{"horizontal_flip": true, "norm": "layernorm", "inner_norm": false, "shared_expert": true, "patch_size": [6, 6], "lr": 0.0017, "momentum": 0.85, "epochs": 6.9, "lr_schedule": "cosine", "final_lr_fraction": 0}
Rows from block 7 of a small image flow-matching model, named by matrix and row number. Rows with one number within an expert belong to one neuron, the router's apart. Each number is 500 + 50 x the weight over its row's rms, rounded and kept within 0 to 999. All counts start at 0. Numbers have three digits each.
After each expert's rows are labels from the 100 images, of 14976 (inputs lightly noised), where the router gives the expert most weight on average: "strongest on" is what is common among them. Only what is clearly more common there than usual is listed. The data: microscope photos of single blood and bone marrow cells.
# router: slot weights (model.blocks.7.mlp.router.weight, 32x192, trained with AdamW), inputs 0-95
# up: expert up (model.blocks.7.mlp.up, 16x96x192), inputs 0-95
# down: expert down (model.blocks.7.mlp.down, 16x192x96, transposed), outputs 0-95

# expert 15
router.30:519494534500546473541471516449572546596505479478454465538525425456521514553560432582501495462485513509584467539388490527488539444497492516587547590519465449408516487563499561462607663493510486488510524551492556444526446525406537489529494456490556589451450554493528535462504471453460530452
router.31:385494453427453499462445568473497433495512510500553507441562510520475364483498518416470501565474495488495578513448512524534522478490534542511467471498462602525413491513496495460535543504516604504536511548519571473481525443508510474543540596463593534529493385556468518462530507520473464565
up.0:528504393539490486571466519557412483483534516612537499467413545381538416446494523547545485458465484538483567536503624490460631485553467525398586519491530531544476494506526485478492411480567536586456499422487540407454579543536440410505458550488439480529543536557486526458516442438470546436
down.0:539488531486546489409557456464483544548592480476501533505503516430486558506403572518526461502528523479530480574484423451539521483496525544558534483491611482422495469611535440601540436532423479518504518521541454452473548459466539537453485498514529421466449372542469527527489562442473432558
up.1:472521496477455517470506560441460447491413456529508509569524494504456516521476533560474485416473544526461535521341456463485525472586477487541537508537490524536546454502480587499489504493515519449432593570524504485535480491466538457483567543421545489459514461361429485500507563484481514491
down.1:504463461518530459528577455465502356513419509567450427552488442506478447480457437570465484406513572485532478556543509421470553466504419519488541472485542461417555487530453566516509479430541486461556493584507543369468444470454559529440477561512434514513445508469509490485506553520578524464
up.2:454497508413499586449550395547494483457507439487494511475494489493485525465516495512452495476547432513433554452470607413476490500556544471465463544537449496530491551490489579435493424506540434521554490536519477412508548523528557514431528466518427484534532527542494535434519517464490483522
down.2:482530479453515561552440451509489513468542491478555568458523504495584545435528457463476522502531501535489464478514466550542482495444542511518406475516492546509497534452463614539546514409572501497579559467478495558570512512525514405470526448411472525562559467504506563478525456528495459499
up.3:515459486579378493492518472418420501464477434547517558457534500533471498487557491519499469465455524474541477496499409430534499505538495499446520478470439523330523487460476471515543568516544481479493567510405541560439541495505468485452580503433513582449480509472606511540542572503501476511
down.3:508428525487410488512497491533612562520403441521534519486494488556446484526529620513476443587480467488555531511615521529504447534474474472413602532529563521545598514419531490528467517637521537506512504415538513519412521501560482614447583510419584497537479520499509541507509413467407516534
strongest on: cell type: artefact

# expert 0
router.0:401542437460553426559474543494497466504428609471443551471534577599579423506472519465478492490514491518446479535559530505515530460502519514549468472455506617518474520473494508473508505482535556570457465507520501630519494418544499418440538625592543491542473454567471407438469516490568468505
router.1:410556420436475471522459576524484474478465619493491477530513567546516402452467465393483458474476492491529459498550569475554478547459570471467525395477499576553456470475446488495432534466502522574439573502551497618526493475531424514439578501522454449519502464568432387557484604538517455481
up.0:414539530513435521472476518594569419439563588493503550411455504512545503580572520440567474459534537459474472484466571476475481445452501511493403524550467517478490491434584507503558575520514532521398470508516507488356513510469546474520503556492434566553465481457582388514469539556641514445
down.0:450488516466428511504550467570422439543418541486485468523396512536488423480578460485438437564497587508596532457488394513505502502535433516470430560393491461550512491590477519453423542536517579531375449490450491474573441547433531554506474479550464477426519444501510421562490469527389469576
up.1:562550498513452509563564489530547475448430486501580578532464400422509512479474426538440563519512512487506491486461522507532477465437461565523540506490480491460465465474512489466487454486454470399404396509518498455551468447534631495506508490478589520582495521443534564567525547486517511504
down.1:551480547479448414528486515471496491461509523448559510489464581501495532489443494468509465519353444541493503494341503583462530489517490461547486571516571439533498495508481474482485496540500598533478502492528478424471503530455532477471508424573421470490528547449490370481502520520477456478
up.2:527496537557507444535513467505537526485597444462482549468493546619518449444533548434505517478536514543549518554429425569483504490529509459535484530530526444479485517426455481509491395524565479412511562561531433487494484457392627537497561502601514498456530533469496505480483479478542400455
down.2:450459475478532608527520458529475562446551446631587467551500504508440538641561497511453543498530491485546448421522535354399513526417470521527498484611451561508431576560584419482521493597478501497520511570492484496531570472448554455506521492552563498518481458528515449414568480503531521533
up.3:527486456386521467454525459480530486448562442520480463541446451497435457397555484517550448525527461515513500538449493575433486513533520557502530536604449496453488534501453426469440466494528504547547503474500449521553495544455516510507592420471496483486463525452507392478494494532518545397
down.3:492485438604426476491448406458504495518455424514507582468398543505537521550511443527495500543535454533498467516522546388541487517458456475477513493456463593521560543471573481504536461540465562424557502474564492446362510472398477517516502507464495460457505484531470497522482524531461456599
strongest on: cell type: lymphocyte

# expert 14
router.28:519544543510454506553516445503531493513476487407491441485474510486456506512484454490487391477506474411566464485434488497501481555541539494560551523552431428498550475555502428506566446558440546532615490626483515471514389552422436474569508516462669557484478508546539499520446429446479504473
router.29:468454499413462490486434531579583461506521482524567547513450499490607488487485510402464424484494439419548526500503528571518555498449547571514554520549444511451478457516550504526555523517487580523421473535488487468562511382470552453544551528552722436509497420539499461427486594555461487466
up.0:521432533524591463501407538558464458544502488526568516579518538452535550526508486523494442435488557476516485450290543508474548514462442462512514473530473447541408541515555523484495476496466489461531476465476526513516476556572561408552440511561484445498510523455467590465576634513482480549
down.0:435499466484556448437583549566517456493548475502384476558494516519538512502479433382493562517503538506447420549652527493479511504462492463519503446411497570525531468456397476455504498500549519453561448503497535476492542469468449512554479506469645488538483531552466570502502482540474449469
up.1:498470454503541443495494507500483537546488441483489514596504446494474511476519464549526447487475484510543486490583449509529544418490562460522465493505542492564510531485504567526470513507453557471480478433490512575435500455562565486505494482448475532502522529467551465446518390485476508443
down.1:481474457502596530507527448502529398537491425445484428469537490372434472445511492484518540504494491530554473468478610452474483464427505581506508424487477446586434515528409511505561517516489628481467470513565448449506468544515407511442480539507526611457493580517448456541444500539488531475
up.2:495544501485506526497586487509479572419543433590537493466501489498489598479526533532552509519525458491448532479699542504557453489513542546523468477455466483507475531522466436486482508536476522468441497446520483433527484508578527582437611430542545463505543511460510455539443458475483481567
down.2:508498495439530539468428513469516507518494544517522542527582537546442460517529454439554540518567526496526485464428505577501460531429515470620556530461482459511504452455509513482520496433509508529460534494408500544530540506534475467506465489542514449462558516533460531537572450510427538503
up.3:494507527512481381446455455383503511518502527457471604551547491584395469526564483481477523511529594475452520483408403431541524445567440486582519467494502457534543436478451519494543422542477517475554550480547480501403452545421511486512460479462458471510517539469492474480438582482541588462
down.3:483563542527506445462521453517408495494462491535525435463471514526614381499452579532500563462457551454440575465500469472515533488600520519541464477418504518446470492501427544540508464451506439514503498534537510533481511508444537525505524502547430547507487500455486455367459462501631488507
strongest on: cell type: segmented neutrophil

# expert 3
router.6:547498491501511543450432502445561486455439429475554541485564418432456619555542395575428492536587520493561471453400523451554503502492498512570421464560512482570530499566524495432402517442467398513524467493531496484464472542517543510576485413424523526455558489396523614471498590505470593602
router.7:535496486514556487472432452449574466511513473460521545538509442498474603542544393548509415501582468449456533441432451448517528502524475542533531485597503477484585422598554534512442512482413485501552443449431532470484399533474556482525463508410591525496517527411541630551526577496487500548
up.0:574490584573469457513475524478405412410536413406560539563450445435533569498601487488544590489429567509510469507491494445515514555547449512558534524466433483522514498449606501488429548550516432460476520429523530443417562511455472465489527471564509409496481489467465562540514435506465584503
down.0:536537471514485527484523539481547491518608479529433485526452487487483462561575583528412512515538499588404445524455484538484501479571513516469499449515511571457437550561471474558502528511505432530502597471463510507559465446432447546572514524608621579504455594401554533479529611516568450597
up.1:518484522440486545580438525661504491534592481542473502486546468471447536457399510529549483465499501510511552562527446460494559424456494612441498402555494477494494477477529523551496500450450506456508437429547479502473537439427507503387537449538503566547538501511498517576515493462447497483
down.1:458443451463525434418495463469511558554424481471491432501466514513480449424495479525506607490496524501509481531572447456420497440432443562544504521511486487454562528536471443400569514536430417457566464554578507471513513462506545573571452618471527549521507470528459560539513380464483431463
up.2:482497462496509444425479586440545527492520457577481470557529477414522592550478488540543458502531493387541472408656516482510528503446491588385451518595505511481556472543541549430461464490530507551533581440474479480503506540537463478568532434494518454440505487418530530563508538508470528505
down.2:471490514474520511470458509498456534442601514516514564478514527467515574514533452506482517495466432525465456519372482566556579584531540470503507553562424522539449485546467553552459485423562568460470430444483538582508502548482511479523476427520586436515543486573494493524523562539461591476
up.3:511498558541582469603487505533466512517631484553581553540524546605431546465566426448535494400482493477467616613527491502587490570467524506558481466515503555530434510413514486510482545551545562492432524469541492519505545475504389546485542568421452417479503565478467452528547440508469514478
down.3:437462480545525401499571549570580413503549556510572582451484511627536510530531447587550420609501409506534532461437556380506504459537522553447554522511531513478483555502528525526438505470561530489411562476410475573579473506532515455443552416487563449516420501501473387474545546482476470544
strongest on: cell type: promyelocyte

# expert 6
router.12:537541467552452416501574444499493520498444493400469556555509484440502522462524464433528399504417492459487474451357536412482547500554468521518518507407543534537524440481482502506514521493491432474445490503489511574563455470445510392541531527485486456463469467466489520412535678573466459471
router.13:529505508621414471438555445525519552499514553498462490572504441477475507580489528643512465526437464466514465538445538458421599516558480515493484531521452436408500478577444521615539440561504457534579459517467519528550426557432481511498517414404552531508424524555548410516514614491438538443
up.0:470451533574523413490382428531392514480527535481512509417566503554553553490576490462508436605451486543477429489520396428429505470483493445497538413413525551472407458515481432438552533499509490466422481529616499478512525471467574535532441449579498477561592521484529465599547597446467513338
down.0:552443460477560483503637494501549464450426493516592548455468470537392480544559543510515478433522492499475508466467531493522492552522442624489508713596546462498472533488535438505555472454569474584399499494445445449471526532494432490549424561541479509374466550459560485430404412438491513527
up.1:471538514383496487526496442504479492647546532474477461492567468514493654505470486468468419513597500519467567546480493436469389436516555417509484582457515477477397572503464495480542403426474464510564504487549540495432540534603448501466564547462516510500490544455438520499498547462485471489
down.1:462428530519475558497417446555481531380424528446426583469523454529556395481433492498539503441515495486514475537614491528553512519525522553530527531607529483562349547518499524495480395412568416455481662529454537485465469521620630501438504487482542533563514550537490521554464406482462546483
up.2:468517488440522512537480481528456525537659509458472543536603506603497618543446573487491560486488454430466486471417552468564465520412507466521432504543458548528413502527548527489522423494475495475477537537485477411487525562541609525498542498483420451527471463401535563494489408508502492538
down.2:559503503495532589493449513473479538477499507518448513507512439479583509502541367581534492497540538546460473555471507465512478526424480529448467492542489492537477495533453491519491477477549434498496510524481506481519464531514513505492537509457581621532465569483539564529541575533538561458
up.3:584517478422465524494502446564505552491609430450486493491553584499539471358534422483470405493550477492392468471387462457525511428493536430533459447567525530484494538505511523495506443486499548454598531517482490544550594519518656454552463552476463486425595546502451536504491427498533501526
down.3:619515532519466503496456523563506500487734466512425473511391570574546549544513524478496572444500563426515466562509483498553559471510494445499498534468469541494544528498424475542414508458473552488499475484503498460510538463477549461553482522646502497496504532502441611489469476518567523567
strongest on: cell type: lymphocyte

# expert 9
router.18:503574440477496495492556427504522540558536598507400395481511509542504489516462570528502479508502465431500529484602537488567451541501596523545482504515454457458482478575443508549512528511454557528521463490466526436545484519526565588526560468404514528441429486499538436488502570552495430460
router.19:397489455446462534437459511446532454497532529587428528474565570453482485466551461445556505554510470421579537495548562554550448519532613497502471524542450474485512546479502489490521596464520601551504559572451454464519528444522522473533526507580459483551554443516543503441471566489461509433
up.0:461526328536517527469437547596584513507439448459568579553458509485489494489608415510505454573526541502516578516486566506520540571562523541501503519507447640505474499540531526456519465481449484478496528511416491505435451489510483532577475496480658494553480560467566414492540426508446543536
down.0:467464659460533545487567565517436566548452502459480450542527541524530495530584455488517584430562585521501544528518498469509565494503516530561460530492477466544413573543445479454487485418474564519507419408524511403628475532655592466533460604592558478460443463581433444624489533531510480419
up.1:554447507533549475485443502546560445475559445439496518488411496426528507449584497510547551524560519543557452500481454531460490481546463497480526542510496451536581516548516470469531519529571449505371577512583531491541502519397530555476496496441541462532507481447466637497490599519486583564
down.1:424426542519519427388492514458483508555395534471485446470539521514455478534540514516533531474531470545447464564466455431490489478477478566532477538445521500491466545475471484523506434496459527470516532491481526544445527515498502534535498529561499522534545632454517522564479485520507434473
up.2:486488451441513445464465461462514501496332587481478429504503533522410536469468518444487512534530511500521457474533538480451478536583553474502546526513544486446481509468458499462466535501408498580487502557570579534534533522432412496511490450443426504523471470511540604409511577519482454525
down.2:505555561451426568510539527427479546483499510550560539530487532413518527442445594443481455441490556544504456508540561465517526529555372480534492491518477442521409504492490510462495493558472472439500538443460527496463482495539552511540540568488499476538486536583500647482533415483499517478
up.3:551444484481469483495527516461503456531469473562454577520493419427575451518513542493493614497412461522524463513546522465532502528492584454483501456461559499496532501534463502456449465585469477510465577535606465442430440478539568426551538413455504493555591453452511409538445514511577504460
down.3:575411563414516424491464520530437561448470475538564481533481500495454624479521439473501464546458525518599478543432490491474509531540509507467471472475421459505498493459517431486525562528569422437526524463538447608499554404522446582464524557384505519459494439513529456494550524532486430425
strongest on: cell type: artefact

# expert 1
router.2:556525529586445544519551477520432453510499486360570514465408493442429461475535589556475557554417588534466532511495478432429565551562435496481532391437445468542590412475410529543483472526520449499422440444613490464524442470483504507476488508458486514506463532495478520525479451464520478522
router.3:559533534571439582535586466516437479488492515426546434416409488439447482582504578539487592590405593593450521541498496470464551559562457512458494445432465481570533472517440504542462503551567424513402488413590478464576408486506432514428500513515482482526426528539487458556453435433525469498
up.0:449442425456454444475518458446501566510448635459513495563488491485498562479495477539446447448466614479512506529537508459508454533473554467391529457500507509482543494501482501475456515547487536536531524563481511571536588540514548462556430501595346466530556487444528543433536435509498408498
down.0:570504594483518475508516490463523501481454497416500533453484562441450281444512522533540470511543511473513634516352508431457500497490531543505541618542559515492541516541521561468498494494485539526556512480558565526517528476450569500462529523486484490484435469521547567558508541528538557471
up.1:549488565484433458468543459564501540534523440527464491478411495553433569497350647463520435479449413505442584437458556443511560493533494572479510498615562527561486537545527515459505503518497452541503453506459451478559513476499570548461468533508415559464455480515475533548564504515570480463
down.1:494489500479508556493366511472446586505487681452488480512472525499480613494480480540514446505495472540570486554530413506428551510514444526446511549583463505573511535470574458494495538511554479491453577556447481547439503527553485434597472514442517400496516537493471378538507361531423511518
up.2:519504490477441474554477482529474499523504647495493526553541528489548480450473444486517418504505438489519544502456424576514455515480523497506563463491567545581542455494521465569477501594384505554520542532455525453494482408574498559542483525546461463504569494491325472386533522592449537527
down.2:561553522532534498518480488437529493537516600433522560459446445427459504495526603461441595502455550494496510474480503440420635524453474540526521569526475532558566590512490509469454502479529433499456429503426502478508576524536516524544432486522500448562469483469436501536455585491480491445
up.3:512535519554499479468524469505517498498501470451455480520519410528450414520512731534467508478498387504556520529509534451434550479534485496442503545445498528469509548574536420499516523506483518543459475562447513455528472546520584529519509511408483486469510503408442561497482482473488411475
down.3:479492457571583516452480509519458506500414477414509447470569484483457613498466541483471537425577517541441476513429521397482479468512503497529483538520442449583465577509433467533468535465529533419452459497537522503435537532557556452497522583459525525483526492513502525512507441509511452467
strongest on: cell type: artefact

# expert 7
router.14:496536545491478422554617526476435491532507617420439468464521517443546514517435594499495463433498556495568518508444636304474475514600544585505551490542473522442608461519509566454526576468549502561480412501495553560548443507469522468487584507481461422515464486566580429479465490527469481497
router.15:546484549540454459486528505540434578474457506475475551511477454487447540502503600563555526488474451475549486514548542383530481575493523601487537513570515395525623457511466523476517498578488516565431489443468519451511410535452547554486526465521465401488499475539492501456388553449478499419
up.0:504546493530532552433506501492527517507313536444530495475531536508520550479494345564473388547478585509518403583440393488531494445513511547518440453528562470562566485481451463442508532519585486475483463480523540497479509508526445493583458543445420568528519558483503437497571542485448469589
down.0:478508520424553469545495541531554538529554484565470496574521580446661519415536612427524533498561615461505429517516511598445538557476493521558559438480506572512484523511433509499526458602473504518507489541475491471504527500540454552557446485493493526505508622535504437514611453477483464480
up.1:493513491451577485455501522513508505507441498501449520419450526476488461527531574532520514539503460531546469519612476486463520520492519539544531453503441506503516493592469486547505517446512559490464468466497528424521497506532528580514512453470431468475417481488516479522458501501554526515
down.1:562501481516486523480471478565513492500472392486507561471540428536516460528464432553494524508606551493510560484519504485446554504490528557479470623513541530437510555550527507492438532468492544544480443551555524526546463458527594520519511572469527505485468460548523568509477456505569524487
up.2:522490510487432527534499511485504528482567440467564514403448430522429499527437488420455544463431546526491442446529450536568478573496470506560503429561478529436554533491525460535555467482488499441373515519591425470495512528542525565563514587457584567513446487555449531566566491624518465517
down.2:481506480545479480491516534468597476490459499453505510537494464453629524564560499577443490529459505503409531484433441548563503520490446508454533401424497497543444469463561519530368463467601535461464446569432458552443578524466454511503549437519477514479442439497542436517513474475442501476
up.3:556475442470508560516478528422426452502588454487434472538491571535582560483568466549474482503437478493568529522528495592501481499436566527494514590512587521490471479374509455464469505497495473534434586476420501442428503489589439551515507504592446433472486481468528499509491468493527520464
down.3:455492507513494440471523553466550427532559508556497544516519456539437467505532316499531563478501545532435471475527468474525514485425557557501526537471517498449527490524472442498527512465515386471500512550499489455501555560594415570517475549430505472518533561428562451481489533529445512474
strongest on: cell type: artefact

# expert 13
router.26:468448487571408561524498393474490460536424484399560354416476464441570492489527518501504512517470500523461509591502518449415519526600413510457471493493488389518584510551517471565490530452534486446414494508497477524507482514459494464545488537503527515549512487478552512521556598571493394494
router.27:497437471474494554491520496501499469490412508482552379515526453437513539496465463467543390490448539520570417520450537453464485559550508557559432540502533417473571447525510444553598529516498558442468499539461634479488422464448426494541497501434527562455516512466518542442554561596417457481
up.0:460454482517492380519412522443459528503588433562460516462497558517518435473446430554459510473528507475498464464474494530552553552392505563502499452552576547464486551443473498490535540507477534433480494556475475497502585478541439620493556544410608464459464452445416535565492411599460553457
down.0:479466488455488385499560533452531515487530509506454495452463567445533521388557489474547505466482482476511571458427531429554497544420526531399443441467522498462596480495455491383606534491555529474533532482506435500492505426542467475493543542454495441582497611508478461375436566542462499534
up.1:506484502489500589496492587585496456444556561473537460457582556481472501449426475490497509479563453510538500508544564526515587516439527539426470413551531471474506466557489525588546544516475530496485431470515522488498556464467555513448508512418441593541505432553475504523484349488450423521
down.1:530516480536566517473447458429439550540527433516506415462482556454475543516527462507482523505496532440476533539466500527411509512407570588548462523550433505542526511538418445458583539587496431495499475560573460555455529530492522515589469518504362565508543504530471509593390426456433500499
up.2:505537534516586501430502510489453479506510578513491356518521458492467453518606427519518500484477428564495578460556519475481507512547540412513516474559495528510516474477500423503509527561522550470502535507463485448491494495469433409528501572507376498504495405534484491410486473535474510539
down.2:512588445484466422515502481509604452480551549417575503498475521568591443518457488497504435561450492518503460517529471500461546536506541346549502459506459509461576502447502482455468560491529539509513522494536477516535505383510407493497499440541291516532484502417590367522578525532518540522
up.3:539518481520563528473438513568443441491559465449505552411576559517498427548627464451494521467541474513502499484441519507469400481525526579556503563540579524509450510485518533476519504547549580472465547376589462519524480540409497401496550547557544530539607487469437443386478472466495412559
down.3:506570617539542531443532494599491517507521449486524453444433521541532453490608473443486519494374524457508496494506474479503592506584572462462495445454615542561442491596528517445461471496527531593471530425457472486531434475489520582499618391517511593467476471468520493476526546510495484554
strongest on: smear: peripheral blood; cell type: segmented neutrophil

# expert 12
router.24:539479510464510499459415482462528545445508399613507540537549468447424529495493422493501401433484535482485422516481468492497454481414456493507485405570469489550430483496591517516453460557418475452504556476510540495482598506557421474519550421390426535482494548415416483455465583519435503523
router.25:550486447472524499534479519495521492518609409585496468522533576461557370435563511450471425443431493458520473473449483537501473459423547470489521464476501577489476492432580538481496524469494491483421517511503489473532490396547446456513574503503511482484529484393448475413557631528445484463
up.0:504502429435525554597460470565538504493433501473502474559484502515534481524489488517561460468441551461485362502456474432468532482485450502434484491516528534492439468505507540587482452439494437534426424445561523507536479493493511483425576552542458591482527543496582515547488604541410512535
down.0:453433537515467490490627412473474489512497442582565542518461550521497454522495567617475553565481545543500560455499546482496498535547491561429524461436582454381533481511511428502545464623489378514582451507533494507510501490483464540497509497441387524554493516534576552436496510508496477558
up.1:471476463429433474537419486480546426483581566501461512461486538414519543592478455521527479588557509475434521524394496470448530412512549471646448511484553492392357539592512522541437469473467531464463461523532508587566451553448530494547542467481580467481549487482618422568542511571529514545
down.1:575451531585505537528548520439459492472605507523479506435598482446494428486464537480545469440527503539563526500499463558491559420422518552648434488467499569532460507407489528553513461543495548520491490429428519374578410496532418500554461511469536410576433507583466524386456470518465480533
up.2:630441435493428483549505549502442422419448552437456435453496486540462570554455433476444460491486544522441590479429457524568528467602523478573493479529495502542451465529519469477455503469467467463511529539498467387457486471564539483439409502507573486515493477563555476511519502405498557428
down.2:458474531440500418431531558550483455513535577506507570502527492500502526469589413486478584495413451460476515528549443525562526506483518524500505500538449451483484475393494477504515460442517489438563505597542623606495524534413387516493458534455623481541508480413408374579397401480475445505
up.3:527499531529495483503474539481572464490420532408500541532479452516526483604492579515566460424448514470487479543368471433374578525430423571436638512519505528449499498567513466502523491560455506447468553505402543545517549503428421495489521494576501549516492464483510503491534507539521486537
down.3:466468432539475479534449484481526438507490418514475510559495432525520476535512588522442523613483462529438460481605506442503488469458507489421518525474498595527495536577501535533504481545553557514529354469572453522473492434438540545519563499488627509560498475496575582547483547507515482530
strongest on: smear: peripheral blood

# expert 10
router.20:498500477415528519439438568488547467445631375594501487478490535477493462431510433471463453550495460448536570502603483591563513452468519525481537511583460568534471544491561511458459516457467478491498566519526446386471496474574576507516565474523534520543540430487500448529497519549424398518
router.21:528510470486534530435453421420542572470641384615428525499527434498484575466539365519471504473470449508481472495572450587554472472467543420490453505531501484519541510510542506510404451491434481473522607470491552431455517558589496515521533446475512456490553514418481447543423586507499509537
up.0:411560551541406544520459524539470577481471503568515501511553511500482538473439503474462533520594489466554484478451503482539548524389531424483406486515511483431447555526355494455521479481498616506522449469521450618458504537477581534514511404483515556530525421472454464428518467571420502486
down.0:513512449543559550570383477523533528509510454476509546578532490512545519415495478523463521592511466609466514498526552544499439491513562455516509488534561540495455499482556555541512462523547455561592514538461510471496532485393525442550566547348510587460435490535473536572432497486576526466
up.1:612516517476414464469482489500375417504538541549480499536496534504494507434453514493490480606495457536468517527556468411531541597549621675434424535575528503525547566450406546508526457490488521457492538458614530439445501399458535493400512439428472529510465516503567489477494516481473577506
down.1:637487543547506540488510485452522454521406469517506396467518469474520394451440431609566539406485515483601569466497541528538561552493524425525479509503501516500554547527569556537466514410418493514461558440414531499588525561473524523482456584381468468457515535586454564451544413410499451404
up.2:550500474459532533515399615488452505513500375370471454485519531505512407549509544436548498497488427425516462446472554551475544502557532575521517496424528586541515481409512536413596542567487482554487489412484483444439551541503543553528538569507496479528478458408526518590526505524539452460
down.2:487443458550469560436576521537462546544449433475539558444506513498441531463524508494533645539498447513486476491512469485582485439415482433425496471516468518554659567652469560412436519471475516421477544471474464535551499495486488498490512587543399529495470464554448586524440428476446547483
up.3:441463542472486400483543491450514479529419534436464403531475468510441575480482480537495495577482559502513514456358573424542459448501501507533516543518528593424600498549467528474484500538548490485520581506477512473465456537447521477475465430560552492523470423442490461480439506492481538482
down.3:472506471522459427514414467534542488515458391513424560519441506519529545558442550516530523574545434481440413488601513482461500394469492504483433508442502540537497514539457491506540479493507486461537365529595459503501510446445515567561586504417549506548585512435618521545562494518524451541
strongest on: cell type: artefact

# expert 5
router.10:532472443441499567496427515492541478506491451596536527510493470524493505512538499500422492499568498541514495504456471619435429449439423409557479521468482511528442495507483537551462537480493495448553465482560511486459579545559530532510448347458524513483549543481461557572459546471589580572
router.11:520431489436571573454444563495569491500487417619484484478563518521497501480560401488452461502551516490540531457446471604560459443432553445510488515528523552527412536475574561488471550434496513442517497510529472489480618520656499505555502405511519549482494452437457542534541487530516511529
up.0:577492563493446548444459530466473488503471501463546496487473464498452524482501347521485562479445574524450535455405506573575506498505515494487486525515462503544425486472436454494452509525434475454405524509486467515516399479463492588492511513508558546506439475568480490583534480505518477537
down.0:471517441517421501489507474515542544473481495500541427524463571704563442516474408484521485515503537520537480577471517474449398472491583556552474485514512528541442479529493438526504524512472496424539503541508519493514447542478478534511513554462602514514533436484428437564519482506500448473
up.1:436532485476470554529484467509568520481476512442376443458406449494473524510500491532543513474521548485496470548504554463533576559557490508495622588544572510562464435481513478516558539524469536549455523517435537517480479404554445534567528563489524548571505517458467523388546600422508559509
down.1:534468501524540510490494518382390551410527434416437490453508582527510523492534472552449512534512541476609556418511510570529470533547606463382462480584550546447522490504481432494546486515594428502497550492557480528532513540484531484465522435516525424525509517544481529454496524556469499448
up.2:531429526472495476490428472478548450513609467425430508566512483499476449503506380476523501419480571467495475510578469579560451460457502522503535456494441463502461462509525484532530426545469511440560555505539535452430530558477473592570468545483569517524489544417499457455463473451545559482
down.2:468560482509456517478594475469393477451470487490488528496521481412466484488509404470478444442521490490579471503508439589537473457518524567572407445533493417488527438456493465441529478487518416413519459511490530585546469501516484492562509569476540511474468394586550546602547519511487501452
up.3:459454410592522532516529484501469484529518508552476502514518487452550533484523520563498511543496489564489539491542456410578539462566546551539451479509534519518528517447522493458451547514537496563488467493461538549462468458515530522492489487483405612464510479492504525355541380516472591524
down.3:498576492515537492586544517476485546499508513475475582533473507570490600520498491473459489517530544483541521506533560510549528505492460474491478410551525421461548531506596471416557495449504487541429543460466478501578569534499501455466510560445445572488462483497489440595547502493488523502
strongest on: cell type: lymphocyte; smear: peripheral blood